From a checkpoint of a small class-conditioned image diffusion model: 32-pixel images.
Rows from block 3 of a small class-conditioned image diffusion model, named by matrix and row number. Rows with one number belong to one neuron. Each number is 128 + 24 x the weight over its row's rms, rounded and kept within 0 to 255. All counts start at 0. Numbers have three digits each.
After each neuron's rows are labels from the 100 images, of 14848 (inputs lightly noised), where the neuron reaches its highest value: "patch colour" is the nearest of a few named colours to the mean colour under the peak. Only what is clearly more common there than usual is listed. The data: stained colorectal tissue patches (NCT-CRC-HE-100K). In brackets: how many of the 100.
# fc1: MLP up (model.blocks.3.mlp.fc1.weight, 512x128), inputs 0-127
# fc2: MLP down (model.blocks.3.mlp.fc2.weight, 128x512, transposed), outputs 0-127

fc1.242:131123177106162110115092131132145089088175118146150112114178174150109148089092198095144149130150119107123130131141108159136113135133101144079130164126184095158164136141148110104147135122094119115120156143126134130136119143123098119145115134124107149131145147079106143145158130140134117134148096124139171136109130148113146085113145122129152096132144120157095110150152085137186127163132
fc2.242:124143157094122114089115141130121167174131125132098121138119155151119150176128171135102124117096129124108122125129130122153174147126126157158152070133163108115096110073123111145184137146129119126157168143136118130157141145154128093118128136134154128134135130075109087140128121112146098133112136142119199140140159141104099132090078125144092114172112084174127162132114126147160123121124
patch colour: pink (88)

fc1.406:106148126162136134147118118122104085153152096083135138118120076140115175103139135142115083142169131138124175122168136130130148090139103127132128101122160124107128116141110104142119091097125146145106110136097145153116102095138083127114101111089107137156121194117133151131159132086199147139128134098156117124119113094165162109160113138171160115097112143142168146130164113125121109122133
fc2.406:128166143109141153122121126116111150126127147134111048130163135098125131122154111116105128110130131123189107149107144085121148146142099127147116133130094144175127127128122145133138098139120039101111123124121120153094152184086129154056117122104137137128121133113143114116124156138121136128118049126137111114106124116114128143124115116123131099113124141120207139109123101116148102141110
patch colour: grey (54)

fc1.96:124148122104118094150103148119133089140157116120137108126136130123093086157113154137145137155091123124129136146118105137131104132104132132089109101105055086137118149192123111148045140119115122124121142165110132149149104157104128117144131135123154095152103133144071147110168122161159126130125095145131125115136109128149131128123165209116138120163153106139107134084108120125124139091136
fc2.96:135152092134133104128110153136136127166115119141203138120124118128141166119145179151119127125144102140108121159122134153134144134116130144107132134121104150167136123078136136103151143139112135119103131135134043210134127137126131086171115143139111108112132135114138069091125158119143142128107128124120158133110125142178144127138155191129084122120162117128128197126142136141144143128105
patch colour: pink (68)

fc1.46:110148134135118137135185117138103173130131110112131136085151086157111134113123131135145133155152123122085094125130138116128114118131153096099148101095137165120168114102129124173110155126168101157148125139100107111121159138107134078105131116113127160158127143075100144149143087106202117152141150143163120144086099173153137150139131107115141112094139107161127115105175085150111128115137
fc2.46:129099092133135123159144096144100094102134161089161129149092185122111080117110162131132154152134118143115156143152093125116151077113138168128107133069133144146120112098112146085129127139074150125138154159163147133135135097153112098146131113180133144100144154160110170127130148128089114144149117122119130149124103134147091076160126130135099146158136127158148093146127105134156103138145
patch colour: grey (68)

fc1.394:136179133117117119107121121152054170103129139122139095136107117140092136133132107114103111123111137127128099132122126142229118122141108123064133160117113083101145120145156098109147100110143201150135124125112060073159109109122151145111141118130151122146142132096117138101151116110123133166111097111118122115103116150111114116141146152115114163136117123126110113121095101132119115121133
fc2.394:136145163132142080114124136161157127106153135125106123116155121114132112127096136117207150095098132119121161161165151149020139093143115128088102107142143184151126131163141119142106108141118104060116133115111120080182148130094132099111119129126128111124120121153153124111092130159147131131132136129115118126140142124092130122138150155114126158129125113139151147119156150148123148128111
patch colour: pink (76)

fc1.229:140122119154060142139114113125109071097140111102146147097115170118117121126128118140170162151116142097136182130164151155132082119093145101123129130107123147115155116131115164162106132107080122164137146164126101082126118149093119110119129146126150124159162117101201121166124136123144144083137118131165154127130156125160099143148125122171140117128166144139095116118118159112107114102138
fc2.229:148123120140178103138091089128148191144120162101111140151119097124125115142128114131138112150120138163161108113116128128147162120108109127125129155105158074135115149169112065129133121180202124127104084182108146094124128107128150131114149119124104130084101130143184125131101152119119139159143104141161152131102127118156155110173117121136152146128129107136096140101103151118128110108149
patch colour: grey (52); brown (47)

fc1.100:133125142125128190138160127051149137113150153139137180120130163171113099118114099107189142139130129142104165119158159109055136136094142123094123128117158145143190123126128126167097120140134097168139150159122137168154131139121109105119113118126123141116098151129111141132155135114121138123139104161129146139151102146149147139138149072123165114120140098106148104124163117098160148122125
fc2.100:114086112135130137137137136016120126152132126142124037112154108090130136101111138139109120147122095126134153149096116108214125142082134123110130117117125146098092131176146123124123132119117183144124110147134141164159145142121129130152122125105110104102148139100098158112147129137129121132144146126132149128173125135144116119123091127128108132103141145136181142138125091124139119128138
patch colour: pink (66)

fc1.497:140120142062113141108150092117131143109112165079143102097135144154145117092112126120172122143095138115129087143120107136121114142126149102116136131082121151131159113125126123113136135160130081171126136122150117119116167129111099105150129168121117121104115142079107140119140118112163111103137126154182149179092174102108124122079160103122115111113138161059121119098171127124154153116122
fc2.497:134131147054154132107151087142134111122125109107132115142103125098169100113137147124140143156186144162154131163135123128112128130118096142111125129107090132135142139115116104152082136077129104083128125110101122132135118143120147124112088062123129111158105133131135199114146121156104113121141124130173162094113173097089131145088141156119146149141143118072123162118135128121158156147133
patch colour: grey (82)

fc1.231:122147122110091093082105106102127138139098116121127122102121115117150110087116167081159109134080149137078097136130132118089119143063171134120145091125121134175102122170112134128191128099156100152125108139101136126141085153163124124107139108112131133097144085128105142142135091150181142111116110115129137144131109140164100123118172160151138113103151119136114155125136126117139092136094
fc2.231:118146160091152117122123119112140089090121175136137121119137144134108132145127128134092118124160124150103144121149112134165097136043161126165136179118100087102176107194145131144089137129134133120114111146138195115171156116107131085109133135104102112122132099116086147130146171099087124131143133150169113139117129139128159143117135143130147136126119096133170110118114134097098117131126
patch colour: pink (68)

fc1.283:114152102167096105170117113081133121133142121138152138084139105108161091126120128123147159135101125158151116090136078129143133160107151160098171097159126175135107106127150109169145112144115108110126122138158180173151115091135106116128116153129083125116109161093152145118104112126122109109107136145127124116106090121097093158083140123132141147080119132149108146116148096142183163134125
fc2.283:145123150165121148160122166164119145111110163121108111147102125180148154106113128140156071151187119120164117092136176142120138129134118090140105147148136128136123122126162146077104133082130144169132107131137069160138152153162148139101150115114144151109136147123145146127149104117149124130111127139141151167167120131164137089090131177113141149173129106119133149125089145142147168123162
patch colour: grey (59)

fc1.105:133121130116066130103125148076148114138087112129125093084132110178140084138098145129139098131160112110114091116124140131113110161089124134097132077139113114115107157156153129147112085154123120105116091115168152146135122183109139130130158130139108141124144104131148165133125094124124110117113133118127137089064108165128122116137137167152163133145153088122097098147101132080161106098134
fc2.105:153122113110139132124133133059107167151092133144177132140090141109126136121157151150120111170128108125120184087112156142139145146084124124151128152128107123161150176090126120110131110146123131150129116155158128137170095095147116047153103133157117149131119130166147177102163134158165116100127178123122104138095119131131118128138191110128133143121143141136135116131140159134121148150118
patch colour: pink (81)

fc1.42:136162126139106129100155104119136133118134150117143135125173100142127152122089109102200123168088163148099086140128141088124121180095147148124145096119129169107157152106135119147122164131164127127136141158112117102134161178149159108145157130089146189106142099124136155125172119119111142146119069127097122140101102148150130132131119143136150173145151096147119111092115147133139140152134
fc2.42:128109127163151091117134125110089121119176112134117110101097161131156131096135123148088125127165131123095198133145116114133097153127128134113146141115109144180128146079152103097135133112108126116146123168134150118143128145151110120140106158137115212122153137097118154122152150149167113114107097118096113118125111132121083108131067125148129122125137085124169148087140126153179097139123
patch colour: brown (56)

fc1.267:112138167059141155128098111120111115179168108130154124101124143171119107116100116118196150180119158126144106111169114123122142142137122132139123122085130144079182117120119129144093129161116099165138117137096138091110117162140134145117118121080124148117136116102104150146156150120175104143120123131122128121114093114115105090124153105154125153112165140143094078122153137140142157135162
fc2.267:088065184048105122118101118149120091127159127095164131127162143047126127168104124142096114138131139142140132155091157111144132127128129130089160110093104124143139159075122149157087141100113142134146140098135102117122115121098132130124154127144124131136133114161144175154157100136100114122131134142092138114142118119103150137149146144164121140128103118132103160132113160124124154105151
patch colour: grey (67)

fc1.244:117127093119145132130103125146151099143121103172129125117121137152079132093125161154132112117129152125140132139131104156120135102096138083077089100133104107158125168130086080142130150157100115136114086140141125113148097141105078120110178133135116130149174098101158157131149102153127115117174084083120162114100133155138106108142151107145104111108160121115160109129161097167128092153127
fc2.244:157107078121123109131115125109135094143088118123156115172165089144147123127154168102125135117097111120131149123082136183128152122179168123163107165117068109139123127068131138141138138115108144135125103131157158132119145143099128093161104126134133119135092134154145142133092153111141136121130133134141150107103145093131177130140151127083105091172122152170153158132083145145124108156127
patch colour: pink (87)

fc1.60:132168124143129141079165143143122150155149192126129120151122089112100118121129144130141101117100141121149116129152101134102110136163107132146118153129110112121130129123134081114097123163165120136149141084088094134129106129089143127143167073166091112161140125128129130117173139138165141130067123131109154117101115098120120099161131104138178147132143126080140124072084082134124149121116
fc2.60:124150130127160163114116157150130135143178098137150123104134146150073132128165143129117135122157136110173129128080134120145116161107148148103150110129128112115128137134146191140177116126079141139138092146121165104115143151162141127156105131094083110098164167116118120099144126123073184124144130121098188151115167148137137114141145109091105128115167125159125144114127125150101126169127
patch colour: grey (60)

fc1.58:107129122131135108123113120139195150102172125110149166118181180107130101120094145109145135140138147143143094154129139161096092121160132133081132134131126098148155110158108084114142118139129121154109149133132151117112105129170126145118109124127151157116150178079138141149180105145123089136127109138152133171130093143104121106139089108092178095135133140125065127105163099124118133131130
fc2.58:121091147146129099106147121175096132166139104114118108145091049145122134143194119124120163142098133122134145118153136193173123117125129115165145102162137172092158117136120131139103141140131131088112143089115155115112133136116111125131109134129119160132124194195136129152136115134148131106142097134106135117117113105105103112151093141129091092140124097120094117155102108126104115127142
patch colour: pink (81)

fc1.390:117173161122096088110139106133114107110073159128137166131118078121131118129095145111162121143108146137095155139165133145081116137128112124130109175134078148145099131103115103138113140135148101116099112158124160133157110115138111148165164110102129111110159131114151143090073097152108146164131171124117155136141110139150106144120099146145184092085140100132133170080139139136114118141128
fc2.390:117186128136131068112130123180129096148117139123159127082115119135132090144132101172098138126174116137094108083081124164163120111169121115132146046124086078098120095087125137143115125120106142124124103131143142096149147111125131129137143134128118141121122126195135082165107088108149148126127110128134149126090135140123153127143114120140110135129111132123138130104115166117110135094112
patch colour: pink (72)

fc1.282:130124134077146131087155102129141127140125132122134141115142133166122142111104125157131086110204145101100134119130156139165123105138163097130117104136143156123123140146124147118146136095153124124123138141099174140108086117107084132144151094088149123099158079127106148139095119100105161141155148120175108173114121158112113110179118142115120096156144144126119112125084080117100158145078
fc2.282:128132122128165109143143160167131127113142165120142106183098130143123141115163130158138131168142075124125117119141161167088128146155122101131127156127129097145142152165144137102126136112124133131128108144152111150107199171126126133093127132125122183090111136120097134126102120116180126135135120139165143157176106173105157126124139144135141177209110092132132139126107109124100151119137
patch colour: pink (71)

fc1.419:094113101160130131095167156122137131118127127157134139130141139149155149122106120150102106106108125143082151163131155116120107189091180152103129118165099149132124139158115131132133091178157099148145080086166107125090103155112103120110110155145118110134123159113154130121147137130140089154126140120143092131130109158166156106095087101098148113119156110101079117140095122141123149152085
fc2.419:131152128158088130117138158189130125117118103147131122152122082108149104146121126113134144102121084105112124132130128147104139119099089141124132187154067109122145144149106121082098165116103096099100150100099182089168182127198117143121117091121134096109123145145160132114147100136174127123144115140117102128088128152138107117126099143136128119137139143123139113151094144133123129087114
patch colour: pink (68)

fc1.321:128130158151118103132118096095116138155122122144127128131116107179195100100106176084124086119114128123115098139163151122095131107124109161085089142114115131128122166127102118127110096148120122138126078100129154131130107152119147114136129125146170102139123118124151151096102085135123139182120098147142108129132128106160082168144166128092139123122120117128092075131157116090131079116089
fc2.321:139151195122148136119126114102114102109116107087155123087138128108134094111135152124122126106158110163082125128101130150150118111141136128129127114147069127160118173116150092152140122153121132143120121121117113151103135132101146113134123095097117146139115127173128183100090171146133112145134120173100110140149082097180144147141200124150126145099115117135107120127146155120165065121138
patch colour: pink (90)

fc1.10:119116158148165133084110105140140089134142147088142082122089141119106111137127130154155110109170139126129105136151167116127095148145123146101089152125111140126154113118150117130124149121165104159141127176129098118106096125123099090137160114071127137100101071094126137145165148052177121120137117170132149117099123106149139163126140117135129112107154143100102137108094143095117147154131
fc2.10:101147128137088130077119101101130154135143094078118108094151117103100132118124133126124144130072123119138144136112097113123150121127135083154173108143108119168116141129148158141111107125080101111117113155117137145085133127099126117102105124187107108147176083119144156139149158156119131107162116080137155128107148115141108077168126123162152121099129132124159113146119149085137092088154
patch colour: grey (50); brown (36)

fc1.462:120130164124126100131064121119112121112146103130133126112124189173128080112114149155158117130083098136125154087150111136136103117129169091087176147086145123151146139078162111133103138113093104142135079093110122132128141146140148102162114106103133110135099135111121141140154080103140121136084115108122107133120153135156134102150177136160128125146142124132117110161118113100127156184110
fc2.462:109133115115132131122111139132129150163128117137159100171129104059152142135126148145087111093087121116121094138097134118111132136131158134146147072138131105122107167057099113103145131147112125124126149118126119143139130108095151062153121129148155128155094107152154191171120143114131113128111148139157114122153082123120142119133184121138130147084152115142099104137108132179138141167113
patch colour: pink (76)

fc1.287:129084138107109145135156116092119118143101137107146116122109105117116130147128136105106089121111125094151128126127095094156122113122156096136150086119110149065078135116121128118127135167093146088103140144065142145124117181163099132110127122138116123125172168150110140170162098135103189108130119121115120118130116099131094082111116129116121118125155112140119128143074132151149184098094
fc2.287:111059135137141164114150122071123105126075126121121129128113153133110115131161160130135129121132124104125103131155158107084131121130115131124135172116107130198154139131132144138120114128123125224126128111124102175122114100059117100100129128118133125106142119078113110129200177118118128107149118098115125123131115143162139135141123137137160125148115181119145131112143114124123135140136
patch colour: grey (46)

fc1.132:144132104178175155121143102106113115137127147114186106127084117108163141160127130146132093125126140091137134165137152122111091178115124134114093134168135130153161088112126099135127124157159109143105136189134108136138149132118111110105182173079106128124122100121154134083148091107150148134141110148151162111085089109085156099145118114131117103090148106148114142147137141107122124126131
fc2.132:137139148159181134154144135101103145149126149081134139152165150115121127126157154142119166094094064099123107157110169092157127114165114107138105109104106147114129102131129108140125199155123134097109119118117170121123086142093085145141134113103138155138120110105146152094129091107127130087130115138094084154106144109161127099115114129148149124163110121097107130111148126146138170136092
patch colour: brown (47)

fc1.108:087115135150072124099141104122118143120127153137126117107157152157173176136094111130110138084102157111131115134150140085123120131130142147094119104137111120117132155090147134126111132162151122124073152148096160111126083156103123120170156087122157131111129102114167142100117109123063135158108079100122166147113126095130140094109128106127153153097140124130109109134129094138130165130070
fc2.108:150098149149105134137154119125137155109122075116147138160107110133140095127146115106122124108119164136115139131122132077130124153115113161140107151119144138136119134108148126158145151147136110120085155120114124113141164113163146125158162106125163106164110125157128155106149144146233141147174089143119126119113129120178127092137109113137091218155114130115121090139148119121110144123112
patch colour: pink (85)

fc1.169:141131134112055130142115076140094124130116131121150115141166150139104143089132120144154145095111134117141148159149100125145094095097104126101129143096111115146111111177146104113128137119123125098119169144109110118155118114129089134146154112128147153158157059085168131145134109155152142131112106121140153150103145125110091149155166136098156187162106161135170117122132113158093143149143
fc2.169:110135161109174119170134066131173126096109127113117166130148141147090108133121124125140091117109162176158122095127132131159138082108117125151130118086114074087121103137144144136115136140150120115103088177155137128151097138131147125148098149125105149109120068150164132139119143106146139136127108145143152108104126112105167128133143157124140158116081086148145116081136105103094102117151
patch colour: pink (72)

fc1.352:144121127110103182098148113131141140132136092081155137160154165156128167100133116141121092085133190132111133129150091141116096098135142158125158139148141159147101144123141126111123067077173118130143164095123100138105104120112097142116143101134149118159154104125125138130156121130129145147097125108154163162144139169087136142176120128113118160158099130124104122101126120145096155155087
fc2.352:124120147127129127137131108102146133116141100120134170087132110114123131105122091122110122119107223111110165157122113078130136109130106112121097109130129112118115113132105101120099064121156110095114150145115171150104105073119125143170113138168150098161109147151146126100095158126112125124131159070076128133100130104133140129109111135117140110116138111109133117127182139122178095151120
patch colour: pink (68)

fc1.386:124117091181091168131103108099111159107142135132134136116123149149167130134122135181125167113133153076089170147130112158147087133098139147110155144133118148145135129142134127180141085100093105133106132175108131120123153118121107128117116119126133113139182127125190147149132129163167116119105139142170156119152144115134140102139105095113149150147089160103068131115104089109118126134113
fc2.386:139130117106199119127111116172134160168135183130093146143087101127155153119126113125133128131118118155178127147126125117107100147116098101149102124149118115129121160138140082098111090176169100098109147151154172130126119124152144136095156140152157165137120117153152141113080143131133148147126098098184130155140126120155115137133135157133128145155141095103139125127118178107129079108092
patch colour: pink (76)

fc1.258:109132130141112117122172111075108133063083166114142127094150095120154104132099099110139139140159171116123079134153137140121131150078119110147124095133150114151119124138123127134145136139120202151121118134104152108133144111128116128147136097092128135099133137156132135063066133100101118152145164154121142135148113159139107126089133141117109079070125124110115111098125107152125102129116
fc2.258:142074172130120151125138144049147120131135120142057102125127134113119144126130143122138122163109151133165129110107106155165113122069167122080141161137125153171164142112112131116153154102143108156095122149126107122142114117155111150156122127129109121120117131075129139061133101138143121130157156123120138145187137126132122146120114120081117100146135089122159098155126138111127143154158
patch colour: pink (64)

fc1.20:132124142142110110107137140136092066131101123159129096151130133137090123123119159127132188157119115098149138128141129154155124138141123090097082139135088134169101143112097105125135124130137124166098180142078128135108107123107156120129140096141163106138094183134112151109145088106127097165109084111122150098152146109100154116145105097155125120138144145125138121092107133139071155078118
fc2.20:114116132141153062129141186152173139129097096124162133136131128130129138094184159102135135121115108161126117131075116155102117152126165135134153108118097130113143117108133139109122135089111128093109133113143131166063151165184123105136078133119113121103107148138144119139129140146131113121109078156144150186156145148111144133143110118094098134112152091124118123133160151110092162153121
patch colour: pink (74)

fc1.280:125120116130109167098137121137179171110096078087148154119141128149153138089119130152106104099133167131109123147115100127096125087137149139130153145154126164125105135173119115099130070099145119145164149085136125108088100119106136138113118111154181126140151129118118141134158160129109123119109086101141068142130134154064101131154168117114142138129123124140104134121122084163125136144093
fc2.280:137114097155145117129136134116092117185164190126126156124098172126095137130105171122123138111092116129161127143097140086113139099170120139117110123134103113117116102141154156141112169120143104106122116134116135102140092127152134136118131103122129146141146111146175101096135088105172154135175106121116089118058162109142101125114142124115121116105126121135097089117172107131132194140110
patch colour: pink (65)

fc1.483:145144102145127081129190114094139115078092194130138113138093142116127160151120110106134135120127117131075133152123148121149110131156145119102138126114165093192095131174136104138129132135158135093118159154111160135125135092082088119164119088102113126138143118116130142127074105131121104123113178123150147133120112151116154144125127175116130148119128108107142170116144148118159157161125
fc2.483:136164059132110121100128121117115100192122096123110167165137126110152119188142120164165126128140153113124137149121139128148118159086123145075148125120142143080112116130114138141089158111140121134128128110147103165148149104100106127109143149134126198154127129124131124144096137110147165130125165133125139092074136147147154137129102188148114120164111114109103097121116126157098140100121
patch colour: pink (64)

fc1.317:118128111089137110118135149124113112119136125151147129137117169138105168126133165107149168131155140087102123148153101112146092143139132144103177140107173101124080103164185148114106125141112124120158154129100136099134154129130139094114132129114134113190166154086128136121159147123109093194141118104122154139120114186125147111083107116095152114141128172142127113143100141127166099158121
fc2.317:105109112075140137090116147110122164105138132155114126143139110159100071133144165123123096112130120175132123123131154114128154100125120133132100117127140134123142123130160091148129182156156133120166118110165128147092142114151110116127140117123161149077110153126089123130148133153118110108158134155095178126105117172123110139063121136167084110118109129143110108139168147094176082117091
patch colour: grey (63)

fc1.98:133123120160126150148183134120081097083122182143187137122113095103164143153136124132145169124078138095130106154142104134149148146106100167137137150150137159103166103127121121131128111125125115134103111090193108115129160133130135133137141147150145130150154143123159132102113140148140077156085132106150095104107122130122146105119114112165135127116125103154105144124183154087140123081152
fc2.98:158127119180126095130124184135114118095126163102096117184118106148155189110115102151111139146095116109125116106127138159135147139149172127137132130106106100130136143121132085110121116102151129120132148138162140148127175131119137111117119160189100162113121120127086152110121100123130126131146123105144134140128145212088086127133133138125120167181111114117128138118147088165169138126121
patch colour: grey (56)

fc1.450:177141138126110102137134097115101160168133120118149135104178140139111111093138129085165124127126104146116144145183163115137078112077145110067117121123115109125142139129144099162168164156150102119095121123105117110162063139140133143117135108128099130104133107083108140135129081125110124131106108156160096169110114166099140127140165143113161148142135147096112141136103137147138143160146
fc2.450:182091128145140093142187101137157116112100137113152131134091122147128127153096109186120131106111129128126125100117092150121136079123103157179108134121098122105137097147176113112118141128121134127133124117153151122161158137112148087121117152119142136163126095172134169156095179166189148140131127117107082107106130168130127101116123143147134135125106138094116116118189146127128129122104
patch colour: pink (64)

fc1.134:123146112078128119113145163146132106141143108134148111140158154129144098116117116150140163089124124120084100167134130094097162136108105113079112124132123082170137097167143099109156089154163117112144120063119113107156109125104144128109149100130135139102070104107123141124131140121148115179111064124104090108087150146123134128123174143113148134119158079121151135126136134124133110114097
fc2.134:082153118054160093144113120156123128143111144114115133130143112138110146116148115128149095105138122125129139110093109125170069140098124138161175121126116095076112119144127128162127109121106114124104131118104184152145143121151124143159156128134091152151219112144081118104101121121121107118163096147145099125102114135114156115110156143141098141139152118156157129133108169111134136154116
patch colour: pink (74)

fc1.21:117156113124125171155130118112103075117157120153127117099136128161116119117069137115151121164169122148138093116085132078146115160169157130094148137105116129131153134145125091125111124139149114139059128116143142136207117156124150065082148138119102149128165149125133153159142117133096110130118176132117109137115102125106108106131157117126166107139159148140110111122122094118129097125133
fc2.21:123142130138124154148122136139130149157115186136139123116130123108103122118136131138088122128126120125140157117151102075083156114163111124118106118152100138144118142136118144151158119140145184166090130118137092098239144108153132110129149130121130120130110111039131132170118119131143102126149200109110137153177130106112136139105142124129128110126132153122117124101149123124135117147099
patch colour: brown (53)